A small self-supervised image encoder, trained from scratch.
Model: norm layernorm, patch size [2, 2].
Training: 5400 steps, batches of 256.
Data: 49215 training examples, 28.1 epochs.
Rows from block 4 of a small self-supervised image encoder, named by matrix and row number. Rows with one number belong to one neuron. Each number is 500 + 40 x the weight over its row's rms, rounded and kept within 0 to 999. All counts start at 0. Numbers have three digits each. After the name is the row's rms in percent of the matrix's.
After each neuron's rows are labels from the 100 images, of 14848, where the neuron reaches its largest size: "responds to" is what is common among them; "place" is the part of the image that holds the peak. Only what is clearly more common there than usual is listed. The data: retinal OCT scans (Kermany 2017).
# gate: MLP gate (model.blocks.4.mlp.gate.weight, 672x256), inputs 0-127
# fc1: MLP up (model.blocks.4.mlp.fc1.weight, 672x256), inputs 0-127
# fc2: MLP down (model.blocks.4.mlp.fc2.weight, 256x672, transposed), outputs 0-127

gate.518 089:405478481472532445479482543507496465442533512455505474507546496518495537512517477507515454505504501540530469487501522475517466457497534536504502522461427505507463531518504528474526459445524455495525494507577463547432452496505477539538511480512567509507446459551451475486503417491535525438446400539536581503449506552521518491524522538606518529491605504476504443543522536485512539483580
fc1.518 080:477476508485494557561490536446485520502487477539482551506507474588515509482511484469459537468508457449550497496474501528515514527473422493512510439518530463430568483520452486539442472458527458464458470489481514507456535457450529506462531519515467556467497489509495503476523525527475497532473539547488389465517458495549503463529440502520489500519581456557441489544567473463483515510467
fc2.518 085:484492469494487495506427494499563498511454526572477603515507512490545483508482440517478498592557533517457486464479474443538539506482443501487484470415509444567516556437561478543495530509560564464484465495489487614510497525483439556514521538539581487574462469505538446508490548519469570460491509476544486537531489388467499539516484458488588443426473482488482529523457524558551510509513
responds to: finding: drusen
place: centre

gate.278 095:503550621501449476460446468507539523590553538493498472507584456523488518552514485465557501506469548475493518457484473553573529484539535484501510500536506555520473479493462468466494480470526469506585583489533466504455446527445540460545494446496513516514461511540515577456470518487529438481533434448481488497553452499509495499503495510511536545443521541452486517545519529532475503527544
fc1.278 098:513429400583502524510524507521503520514514431502518462464509482495531495538507423484470468484476498459489491551479533435512510533511559528521538537457453466481481463431499530500481489576468464614461572490447450526636526502513502591378507447463497501486506496465496506578522458414516447458497488524493481480525494506489526523475510528538474509562494453544505547434608472431483543507511
fc2.278 097:428463555514530529487498529528499547525475526508475479460496562543494549552497452519452446584518526501457483575477501570544471526485514495540547507513529541478447517444458535468524542462480480542439471481478462470484504575419523609504591445507456537507478455493524456442562565500391575532541568518489476531521420495507416566460531500466526498426513483560504442416528543504501534490516
responds to: finding: choroidal neovascularization
place: bottom left; bottom right

gate.271 098:510450577469479548540549455527579495502480489500552534451464497483454515508519534468491525488445435510474516465578508562442439467451510555582470511574564540543549550521504421567448511515461556539578513446497486546538512523457495486408557457524455482442515546535490490446509527520513570497513501409534542504480519511497462431562559473595520553444473456463478450477500421476520487483507
fc1.271 096:484486494486510466499418326507523509505513531498523489574502558466495486525527511485488541498464471486527512470511431478485483451472516481539537515497560528534417547532476434478536539471543547460525472513538415543430522525477464569593518476498489542530474605506480519411517480571495544464532574526502530492432496521482528521498493524508508527456532430537495488523521448509506520494456
fc2.271 090:528459525551473494476543576502475434513459505474534440513495514451511465444524500482472457500562483543510488479481518492471473457533545556440576493536572558541504509512461486460488545496538502515482520468496454491441543475504522505540486433402481468496454547503533538505572527531464491478519439464524510538479498573502523492418490485513432548488569556473510623501548523528474537536482
responds to: finding: choroidal neovascularization
place: top centre

gate.163 089:475540523489588524520544540507541510496532516492540496460438510518466525457534514488509412485517524504497503497475512542461531496484540513445510575447505479468527441517536455467478492434473456429519487502504516546441442458461546510466456580547530507529489420591460496474492466545554510483486472427551522471494470458521446567560500456520558523548498450555506415534506539465495517481550
fc1.163 085:434509426513479551551503526505496533473504519438508511488513461411488495553444522435515484532440510475476470585492508487430554466488491560582455520451556457436517469514537462523464471470473505509508414494454534546523503442502496468457469469545453505376497497567525516510511554524458519477566488547484414510522472455511526508454449488519461499508610464507460487554556531560477587478468
fc2.163 088:481455464470502420451486505482544491507474554503501513522534449510498521478517506535507516507535511552517598548439518407433465560494443545486533495470478478544495543504560538507459484534525550434414448424505579470526473538420469501555559463499515446497519507476489520506459544527545465491491471547594558516470526542540520513559441558470493513506438503521385532507509467558524470474505
responds to: finding: choroidal neovascularization
place: middle right

gate.28 093:518571521486436496494523482481528464438484496505503574501444481456453475491549527525383547586502488546553433440470459540469524568469509509550497483512511597481589477509497492516474499448526493515487553490453444516419550519458495557515488475521495500487497531517525555480450513514541532556521463534454437492448496481417510559487472512519445527479483538602447558494530460514487502511508
fc1.28 095:495452433481563525499480478483503509556530485545575451508463499520490511506505478476530504452595501438462527544517531457476535496497556535477479544480451498494395514477463483447501524522520497470551488471415549472593492556559479451450538483464451503469482507536480461464519444527455527438520497552610493519461526561562511482484531553437545462507491519422537508515478512536570524460445
fc2.28 093:553554526541468512553447490431474497492471524571486493468492486509496521519500523446482456534507476472524448501547533473527585428520474412471455504539498577435549472504508491445468531489495521444587567518502518499562510442473523439427482549449552489465498518489514501444466539526416467498521489424499495510452505503541540447520520553433499506473493568468524401495523536437449551454400
responds to: finding: diabetic macular edema
place: middle left

gate.577 141:483510514528417487522523462503484480484429499500498538507516511504533643541489542379489467432513531489496506497519501512600483496528517590455475454494489526552546503512482512518414449511557457498567444510411497496538499468467458376494542559540517467511530518526439477529528480518536560493501564502515510497469565519462566483473475456470531539420503501497476515499445487598517514539520
fc1.577 152:498501567510468469511518489540529532538477484558586572568498499479561603515466552534518447467468516516477529447511514470552475506562560525483443472491523486483526591536567457547471474520552440500562502470445538467533490549496500376504511483522563453568604439475476472494523524486465514476488507466439483478537525497484563447498458495486560483472505452480498492503502520495536548592468
fc2.577 120:494525566574554506520518502489537563479558545486539473479457448558522463570499526497474429444441523553477479458542511482489531500495557480464484516447556529543482500494536565487507523480564474488468467486507481532525509485557475442499501511553482460549548521483481492448482482555516511535511465474542590556484436498484548381473528457434510550550433526503487556472476504519504552465517
responds to: finding: normal
place: middle right; middle left

gate.29 101:522524522471496462552513480528505539479571525599493474491497467596483494526529505505542527471494504509545508553479502449526492526493506513484468508417472539586521418525493425458534583491574542520504489529467508472558475495551469449499423515575499511518555462553533522483449417487495481528450482473450539501492444505477495512518468456473429510515492505480530531514500547485444468409449
fc1.29 103:441536580539449500444526475470547473486460555397471567440534514441505459487441502506525413526455486467473515502509417502445531511488526436543486535476529463497570584479523538559442477504522435498452579493454484550525504533476447465532558529461469419537468456488475543436457555545541507487567462582419465623547481502473519475490467521495533570537476491501539486490516477550516535512513
fc2.29 108:537388555537501481471496504496516500454531442489432464507542552458521502527485487427416436481447500509474518494477536504518476531418538507591406519498514405515449488517492530471557478511502475476522476514506457551532388476539533482539444587510507460473518468515519441474432525519508569544470486511489426518465468549536484504503406513521470487540441525532497533506457487521555490501469
responds to: finding: diabetic macular edema
place: top right; top left

gate.567 102:500512491581489458522500470528537460480519395468601465525514509505500538512520547576476474452462524512534483520426458538496504391525499579489539522418458525480496478438546533431458467505459501514526484535464511453538570475479547524460515524471439499481474481532496486540523481410555517536532507473511513573447476389487460517508487505476460514456545475496509578499506506539466463551518
fc1.567 108:447472441465543467474513479501521486489529525523413574437519500462491475466440477518522534514518420487489415493490488489473504570437587478476480494444532482482482555504426473577603510478480473502535481498527546527463487518545505530528525444544469502472474526500516525469469575585409464423477456535514519461482507495561442468465540516564466474540518465559512512487533502573510518478510
fc2.567 105:437473470527414513499531460552534476525442516501545451441654458488434512519529466536545505539525516478511482460484480514539516517525519507522484518546484488504439465429531489552463489423590509528491488473456493456514536469585482456471482471539469532475507498563457438472506515536510520558529573512484586423531536543530522460508513425481440559430535465475506488461420465532512497466461
responds to: finding: choroidal neovascularization; finding: diabetic macular edema
place: middle right; middle left

gate.223 102:425523432523504522491490549483469575548418483494465532502560536570375443582489496467473521495497539492577502502487486572536481553421440443548487469477500530519496515465494454493459530541531498522580479517492498487528486602505485525482548534474459508588470505598521561551545468526497421518500542461460532465463551454539643465416479499454463510549474460487508526511529550479475578442541
fc1.223 100:442502565507499509533456555519482522496477435558451506562535537526489484493498546613502544506512539493518473486462510456447491532464557461535478526454512513501535552467485464487413557500481437544522486504408434478504520513496461481436576472499409538505492433565429549511534504581477484507549575559503498494472551440530581502413453476469518562532490468506489493543492487444508542454489
fc2.223 098:491592528501488462472492472463513433460528435481504412568511523505637469556527534482496537472500480464492517467449548514498484562482441463481486526566497578480509476430540555566479493489476502474550517543514480512507457457425473519524558505539455577440430495509471514459511479527507557497554493448515465502501537518524481523533488547491592583463514459513555495515506440500483481501448
responds to: finding: diabetic macular edema
place: top left

gate.599 101:525463471451569553520547524447500474502536539434540511453500497490481523503448515552469445537439504518429506482502527495411512441479566479498497481496536503549521439517458499482503510461484496462467502502520447487450509463464549556515456476510485440446468553578472520453531531447534481532508456451550447468477454455622497532554539531507539465480512417494491532495493482454528549499442
fc1.599 102:523511542511502462520477507462499510463544632457526461459468513455527425469408573495538484533547398544501524474525533503521508454568514502573480515514481518529525479435493454508530501503554487592477493549519498461572473471553383444472531472496551507550534455495510502504440474502526502482471513530543508585526425567509479516463473545463497494503483483509527505463490518548533521502489
fc2.599 094:472500506474468585429504531555575496536495526436543574480511546498491475461485483482499445403559479516508497482513445471527461467504490572444509541567462474541483512586493490509455518589585549446526471494506470542501525490525528442496538474546503521446475511500546482502495527523492490479539518442525431445487460526516490532475527489483461483579508405468484510392494378441462488466508
responds to: finding: choroidal neovascularization
place: centre; middle left

gate.228 089:487545507473570480481527418440577593528609499474503432558526469466520513562479474468482461508482465508473512479496517549547409558444461457514563533490511503567519497506492493526522530498527527495457465450481519462471587516533466527473578500478486467443544499527413549499529505559519501495554521485547511498462475483518519497501566523493490576547455480571464444554465531534594483461565
fc1.228 083:464472552507482499483568473507479488519561478484520416464514541517559532434545512409503524539474473538607582486510491542535544485539444472543618562496488482606449468498471542563526462523482492492494542492489531513586500435560476482561550491515454471498502505539464518481496532492505501520487480530463522484458403472495516396422446516504532525555513491504475521547470549536478555521560
fc2.228 092:507532490517513444481518558467496447503483343531531491475538544529479520402511461470467476474507451470500479548607469541433506471437485484490476438551450479512450452497473435503555441504434476533503536418442511421544497486517563483535455526492566524462518435502506526485516563461505463503448452488507499490515511480489458559512553534485486451528539522503548396491487544564454529492468
responds to: finding: drusen
place: bottom centre

gate.288 079:381520511534536494501492537489495446557505502477526448450438537494540530557485499499514504493446548435447574554483460533482494525501429451528515507493497504470551424467539556576530474528468450483492423485438531504563491446482474522451485516506470477459524508571585520545541530497512559510562459579476446501549516526609543462518515566503465524454549416514487457543462477522533501510470
fc1.288 074:460538497458523555509511500465490443456454455466458489540539499488432573507549463613461467478569475534513564492508469550477539415530578479476520463465498528480514531469558523451493522554445523437614419496522507555456477531477569493469488535452575536571512539489503487507451450514588490550467536534508532467490515527571469553499532523541491503545501438533512494487387516454496470479541
fc2.288 073:482473502412479414455433440521551476541477484483461548473479537491565533494514542542533469460578537503604514537494503497532532578494488611496540492518442471560541559574494530497455516528451551458386555507509479485502489459495443476535556528489466519539484488458529467583435487483530472499500466513499529560553504542518477518462522520471539453553441562496454607482493507556478410526520
responds to: finding: diabetic macular edema
place: centre

gate.632 096:484576444478550502473500475577492522519535493552555515498513466500475512574544478553415505457492537487442534469509499518460492541502604529519444580482514561380516519517507471496460545405477497512510489502540445502482513510504497534484509557549508574472480552548467461528523472490551486503530500506481487470518515479500517504518467535521480484472531467504525534503521536502512487559449
fc1.632 104:517546545518510499497520464476515491527584552540454484488460494519492466446500448589493522432548521460441546474555507548497551527510533488514457499500564503431506486577499463473435579470450537512477382472536443514570479528522508538447509467553502512560415564488499486437511492468533537501542509499497515541482595451506510489553510550472478518507549461456520548510559461524497473545493
fc2.632 100:548476555449554540492475518440469554495436487460541520555522494492502509564483554503494512493533429511438543500526491511520481453564458452499519502518471463498481529533462474473487449491523435452498536490513521518531472530519503571512487567547506552515434457450524466500497464542491545512541447598413490507543579472498471546560489500482461522450520475493504555509523470561505491515444
responds to: finding: normal
place: middle right

gate.495 104:509552559557460408546549498510529521466527490546535511532533510548480529470571467487490464426479531501514484506481418465435521444469577543465505493525504532460506477436484388471490521480598481554515536459507539552468509543486511585399482506534448511434463453462457485519537505511537514538572444503502491495533517475446485521490400490527494525497542475526452511508496481548430472447493
fc1.495 105:481560489560525502429470468504508531499440503469569484518544456512531542488485476466399513431525544485530525579452441516487511449510550531461628513465556539509534501465503430457490529496519505529541499527489481535437502532504474604489458542515528489483450368468520437569449487471563502543519445570469524477521429496470496514470405462485510481484510535544505483522472518477474428557494
fc2.495 104:523439527426544483497492537449480557449489553513500440519497513562467492492609471473506456477570571538515557551424560521488471516466546544460524462515524415498406562529511478528502527458498507517496480595617495467505473527456544502506501551563488538496489489428461577580528396506437541451504452527515527540418428533449494482503497573505564432499554505467511492428475495489491436519549
responds to: finding: diabetic macular edema
place: bottom centre

gate.274 097:504563556493535503493524587538554498463479538493542520460484489438453507485484505504463481462472465541533447482478461450490511495536490502538492507516565513511460533406448397537492481483506502550476454526507511548531544563516524531410565528482462483469555494477512455521492484384536481525542493454558542482509499461490513467532495496502545547523468534415582466516523432484446492562510
fc1.274 092:503546526482504529544488641557489519483475507533485536452493513446519493492432575456474472488484543575480426515517536477500578514566505439501472490471465538489475486443506485512408423482520511516511493443473522529459532483512531483453504494511537534454516428439479408570494525529526497520489479431516497544534535504504455474462544478545484536451568571488589485444425466518505478528483
fc2.274 093:527530483433554457428439506467502520503424543483521552544442554530503502434443505494535433512503482451496498449495482520508489601481478502564472492416499510505537550533497456523480500468447540464472559505517543446547493506462426469517485549554399508543431532447391512484394463537471526485505508558609461522458485498503497501581451496500508437490450450544478523554458460492506432561478
responds to: finding: normal
place: top centre

gate.456 096:385573581506449509471492483505448517517464486512566496435501454513491501531553507537443529521474518478599429504496526494464542530465463543460515469477438491531465513413512482468460516519579537518492497402461448592516421445522476484486522534558488529515482483471579464489482509494537574461504486462546463434570467480489525513461580501559439464505450499553462536524484509585446523445482
fc1.456 091:501438501548540488450520518492498463532505489455514488513498492501485487438482550483492490514424471488492489573565479512514510441478556532523496534481467518494481533493485513529500468529493596511514400504527433534519424461507502518537489454515508505457590481501530503469529560464475485547460510457485483543530504512519480537506487444461552501482387449518491493473516559515475541424537
fc2.456 099:456470465530495487488512524436473504456521452477475513424492546535590463504500492480517528455511465419522454465519544507509483562404512503509504519503575465479485493442516475510576534529587548518489535458456456571534393540473539578460520481441424487577463491579531567537458503528545517419491521519475487531454548458470488473473523552506494498470481558527471469465498509469457483458516
responds to: finding: choroidal neovascularization
place: middle left; middle right

gate.182 100:550473515515547549535488486451491531496513484487513530550512496535478545474494541456527529510422533458527485451495548509539465487519546555452419551489462498458443462510491454468497490484453570544501533515512553510511519491499495528467434439468438593505513506442497537474521475453522526454539451470517541543524493536569512534498421567405480483508474495534526540530514523482517472496422
fc1.182 105:428489510435488494542503471573540472470427515518538498530487531488490496480504452530499487541461504562506561501496527497443475512491465476489518483566493474454544491530491550553474499476480489497494506515522482458466505489538534533467598527530539397476501555437499496527441418565488515576512454480427540493472543529457511469484499483503524514483482560476577516534597472556540484492563
fc2.182 114:488502461468507485452590492491534441512492483525501502487518458552434469516492506522540514466582563486498494547584480451531522524420438552502475578405486560498476535490497453500481503572520545545483402551483495531508430532464581533522534513528567539475517510509537508430551549472562463518547529471439488469509511470486499539523494517537538464543517540532523497523522454464500476518516
responds to: finding: choroidal neovascularization
place: middle right; top left

gate.251 095:506568482488517501459467579383533481506502490507456449430521451492491496507508520576522486537523519502480487500461516444493476523489518528476488496503575541582398511452583508479501492458444527533508466556535524536512501409548432468507490433465509474519502503453538477503518485425536504547450569567497509546502542501519569584450579579519528490435445518527549476484518521591466442505521
fc1.251 095:479566507554541501489484544524490429529479557499514485525476536503475473517467498492528516529491460479560517498480495451547519438436455498541525465456428488546478499440426547479530460523494426555465506534532558441558453542518439490470456465422456501538428503487539522457502539522561517527477509455553533382427525545540528531562524500501485539514489525557547473449517514539486481459557
fc2.251 095:583526482524445583513574440480450557509476453485498541510412493514499561468550543522506556538503542468524490486477488478431556455437524477504491499457476527505500474511507453503410465537557495485457519458426482481521463509606470525414552509529530494581474556489491434426484451451495402465541508504502537420507549472501511550508496528501428441488547456496486427518452467469509422532442
responds to: finding: choroidal neovascularization
place: middle left

gate.81 089:530522447537545469530501532530562480468505591530507497458518392494549486519386523464438446506522516551460383520488505530471549535511481479529481522514493464471493470428556500426469449507422498483490488530476515528502511510496450480486464523493548532452467447486543551502430548539568497503503516458534565532468534485566477474576529515470451578529554518542519494531459546526526534432577
fc1.81 076:543497491461463456515489519478505495419497449563522501536558491452566546515486492519487555471504493511472514442555503533497485492577480506438559526563474501556504535477544431462514515540516463522482512479534535488492530528495473525519420530493500446557475405421451474465454457477524526502465465519495526452473501524475521483472548463454500521493510610488519467494460513517578440475491
fc2.81 084:514482511558471466479481524425450545527501549450544490466531523500545551508501494512431497497479500557449508523464484570475432445452482543535522485544487517421470478479475514462484476491542462492547495580458552472496572455506494516481434461515521524512597519550544507501555547504509554555519423479527550561530526522475487507620485481551513513486458565502571549513577515549555467505460
responds to: finding: normal
place: bottom centre; bottom left

gate.529 097:527606454480436529488496547522542546425532473474525515395552511483420533506490493503567569551524511521462473487500419501522469532505512426517542495517520527514500512461450462512502476458445507491457585505571536483437551461515487474469503449523561494505511410474484417484463507426575486493529473410453497510495456610519506507501499506477496465571501522432483490481491476437533565432531
fc1.529 104:517407492496510589552499538433513501535457452524493484539512494524568491493483494539480470511456463482520490525481563549462544499472515551429413503488521459435511540597495545480483539562513501510527475451488472558550509490464494572505410534532457515435556571493604498553509474567416489549531526551527517516504511569500483517469471513526502443383458488506513530510445568499540499525458
fc2.529 104:439463575472570531509516568512509483532507497472432406507495512529522512561506520535502421497503469573475459491507479518420522492518458524468503436440495489452503558458492479508464479510648529486551442494516509503461550516450586517535490502476520576510555502488500574499562547543460453481477484536417511545498507516447548503441512460494480521531499454517546530423586481463528542460478
responds to: finding: diabetic macular edema
place: bottom left

gate.194 093:497531500521504553422521482521533547481445542491505510520566499485553525457546535433534444500529482460503404510417457518417572543517489513520508498417563434494496470444520506495493563520563534547509463522541488531490493525460477524504538485487447513486550545430472477504508508509556474506528525520483514533468445492525595574520580490493488395408555502461531458526449483467420511500529
fc1.194 094:431477503458484527489525462454513523578465451506435481480493496485542482479471484564521547518528523495474535497499533501508455559455552375468483473521482492502557551433470452442525490553580580520495503564445594475616501495482475473480530487498580505469494521425502506445492457514479520504448488481487443418525481481484511462581459547412503559527484525577484488557453520417521461494526
fc2.194 095:502548480513517561474465480523479492489494491496512547418493567472434563556497434462493531517469514435525472521587471535564456474516512547482581439549472429530569436471522478575517517485551513564520601514509483517545516508547540471486505505517483478496416496555463489485533543594579505477503464449486543527517508503404490491547521525457546530572499488513442432492479461508475515478427
responds to: finding: choroidal neovascularization
place: bottom centre; centre

gate.157 084:488526540473521522517474489457512514541554499494506536440467519507423461544414436481528544543478442571465507519495547482533501516498475386535476480452447503524481438508530539522472569520530487528491489515544432543485499519547465490514521538454517508457476439594590514529387463503540518499485477467487543512532517461587508466498537509560521455493551460440474500442534486440532530477515
fc1.157 087:496514583545537451484487511491515480621532506515410421478566482515570501503498468583524464480422513526418451536508492451444404538513519471553569517526492510474466450538513496530531470452479511502478502563473508493481497541473440498471473534557526526519491521495531549479428492530592525485460504470450553471551455553493451515502427457521475466528494487502450497450493506550543537513553
fc2.157 084:547439571474538499505421567490550538428504493475510462526511566515498534474484554561508509520477510513531495517440490523453491508567535508508468527581484495516505605504463537548520573428414515444480524478502500403464483489453519489465520528473471498559560491466507482526502456489511388507413447525487458556436528560500446491461498515474496473508489485500504574507432545428482401560521
responds to: finding: normal
place: bottom centre; centre

gate.459 101:462478502460502505499524458569514469528472463451516542554499509456539521547473420530529457518468526499509521485491520609446466552451447511520493446428460497451521479510497542535544465514553483468497545506498478474472575491535584475537494437608476484492544449513443455553449463520523522459535529591506502505531588546506487539506452496505463482571530468508532567485452510554504510431514
fc1.459 096:491539524577431397535550513552508477522465557460454457542505473512434499473529437506498522477500498514463467449508480480410467489519509510548500440529486615490500472471483525509441544468557516497476514583537406597528459427400524493490480462546504524529513451513517511495503508560547568492464490494505450512500521463500472509565524598546526485479538500427487422503509499482530531495509
fc2.459 100:518456437543455427523542409388496452528459505526526527443507548549483524501512519398579579539473533506523557492513523460554500456531507491563442519491482521497531437541495503542514545487447438509478533489507555484533542453455433521545527583500490456550522488532463484560552476445503451536494511523542517520531574457558477460532546520484486543456514502504510504480533497481565515429432
responds to: finding: choroidal neovascularization
place: middle left; bottom left

gate.116 091:472528571530543493571451491428499501533513448557450552477522536494470455522449500505536510500469438486478495479537442550505508488485471504478515469491589520527496462441602445557480570496532471511518459482551543475494481453533504551482508489501465496510531470450520502505443495527470470480394514465525430496473455478544498450417553496496476429455482456563462498490527526566448495432509
fc1.116 087:537480442476599518520450486463478484516488486505506522475478469532558495540520512561490477507497505510522485482506528513486503493440513514488477476541499435439502563469499452410482495458522536466489525516459556526488510563534461533459470498509481520462390544514519468456421456494494450462563587507608529490497599497455474492587440484560506507613426489501494458559493503401485469442530
fc2.116 089:438534504367476525501442435461499510446464549550506509524517452483462477493463547434462524494481504476428428547495470495438517390453382511522486479459548512487480501513525526517494580407475563520464483549509561462533507534536452501449505485502523582552566506433506505424456573503539450498453515462480506520515491500445472499485470511527500482565494478424486467541482515508513532570485
responds to: finding: choroidal neovascularization
place: bottom centre

gate.408 092:589511489451488497433485545527553463505507479549510514472490483532537558406543526426419498443489430460450499384546550552549491499457493532517495487566561525477492550521497447456549521497539493529483540483520461447494452541466513474572541542494533526503466478449570513478486523462502466443566516433528452462514461511578560433514540540495426540511526499508569448543567443470450558504474
fc1.408 083:561571507437489489518511415589513489498501523527499504445491487518475533591423513524535460450483499468470469551512449496490509510431475471446506393439498482523523476479507440438478474516521537534490465499478480496533504598493498532433522489520485459475495518503536491517511560480489443467465506464562534461536532508531550483557458511510562471529449498436454518501506518469546508512516
fc2.408 082:554530497478535518551473558567502480510513525475514475558525477457480517507434429498484506512479503469505519561597489493542565591565516460494521431529516486476539522568469481482555524468457545514530438539515495394496537479539511548444440511450466544406486530435497480485480482508476526546467533494452533437516472551443496483442505433494439493526482513483427522451520490519448527429437
responds to: finding: diabetic macular edema
place: middle left

gate.12 100:480503493498508507556471436459453534510466463446504486489513457533522489524565538418452523564493468458550501532513453504479633483535493546467509494473560529475499489507497443477470436413589505487470465527558546585515503536504583542516513531505480594536551475472489510509456529593544573488498486453493543509484481543468473511464507484575452493463529448507512554456480511513518519489502
fc1.12 108:517499485579551443513519533461508530552486485563504481533511555494417459452501474453505490441545520496446418435482467565463486502493476564539518563579466488544504526481445526526444491483518481512515426522461470484514433527446456538569527503475475488493459439490445489509513512554429516521457496568510474550492490483496481468441537536532494497504563478451472488515466470412483510465437
fc2.12 111:539526471525459489466511506485450484437441467455511460502516507464524519495509488501524523521539486468460516487478497506479504556600453485529439481476553524506490484563573508536483460471453483469498585533449519478473516487516381477554383534425487523536574557487577524532595480505498468497472525514562495431464496490522451490529472509492505571546581565512453491463459542491572558531448
responds to: finding: diabetic macular edema
place: bottom left; middle right

gate.77 095:476543488500507523499424463489464536557431559423450486497523530588518505487515517454462507502551504454537439514451496500472597530504447533459457542429490471479540500569498504484450457455540469551540463490554388603491500505412476490435489520482509496491486494507495430435515476526535559442534465553416481520523484488454504495562500480557448456492475460470498491535439495478463564440518
fc1.77 100:502503429472444476503546561467528460535538519481558502517525525551420530489517548467491527492494474504504490495528509467486495468474528593564461528451548532486538498476486439536474502434483491466543513511494526478475509593494505442425538510531479473483547531491411482492442530505487523469588462519556561523504487516492467544452552485467446414400453462557483461454510473545484479530417
fc2.77 095:564553521469484468544517502449470527497516515472507525475542508543481449466551560519536482419546499546517501523423565488464525530467550492443499460483529496402506595523502516538414439500527420516514468434488492414537493475498491538495439506412472541450613514500541564478512583457464491499490401524482479517459501545515494509480518561481513482488563505544476492458536501518547523553469
responds to: finding: choroidal neovascularization
place: bottom centre

gate.460 085:484580576474457565506450494478543518486499544532513546453550457539532500473532478500476524488514592512479433500541497517450452495596446467487420494481464550540452545551513447547445483514594484509474498509538582543537479528495524495517571484525499503506541500549453505551466502510541421421468519478542473487534476507510510439411489442525535536466473457460559518596459427555445463526528
fc1.460 090:456508562534559547532545556560558475497456596487545523416520528490579531448520433431463517459492593508509512532535490538476496496565411498532510471445474541484449516508520522474524473487515467589528530469478532517527457479494484492502537517459474528455530423483465526627491468509476417409506524478560443426495487496520478425513503472574536507522508532461510535573415433500451533490575
fc2.460 079:523515502511422470470493498505545551495490519523543465525486499544464470488546522524455454518492467507471463496476428512499493420515432566437421514526443494535466513482564592549513500457398522472516468599500442465459520498519512389516555462508479519474484491427466453460508498549441458530562445544533535521503445475498475480559549548482574502497536471511543622440507479521552493539467
responds to: finding: diabetic macular edema
place: top centre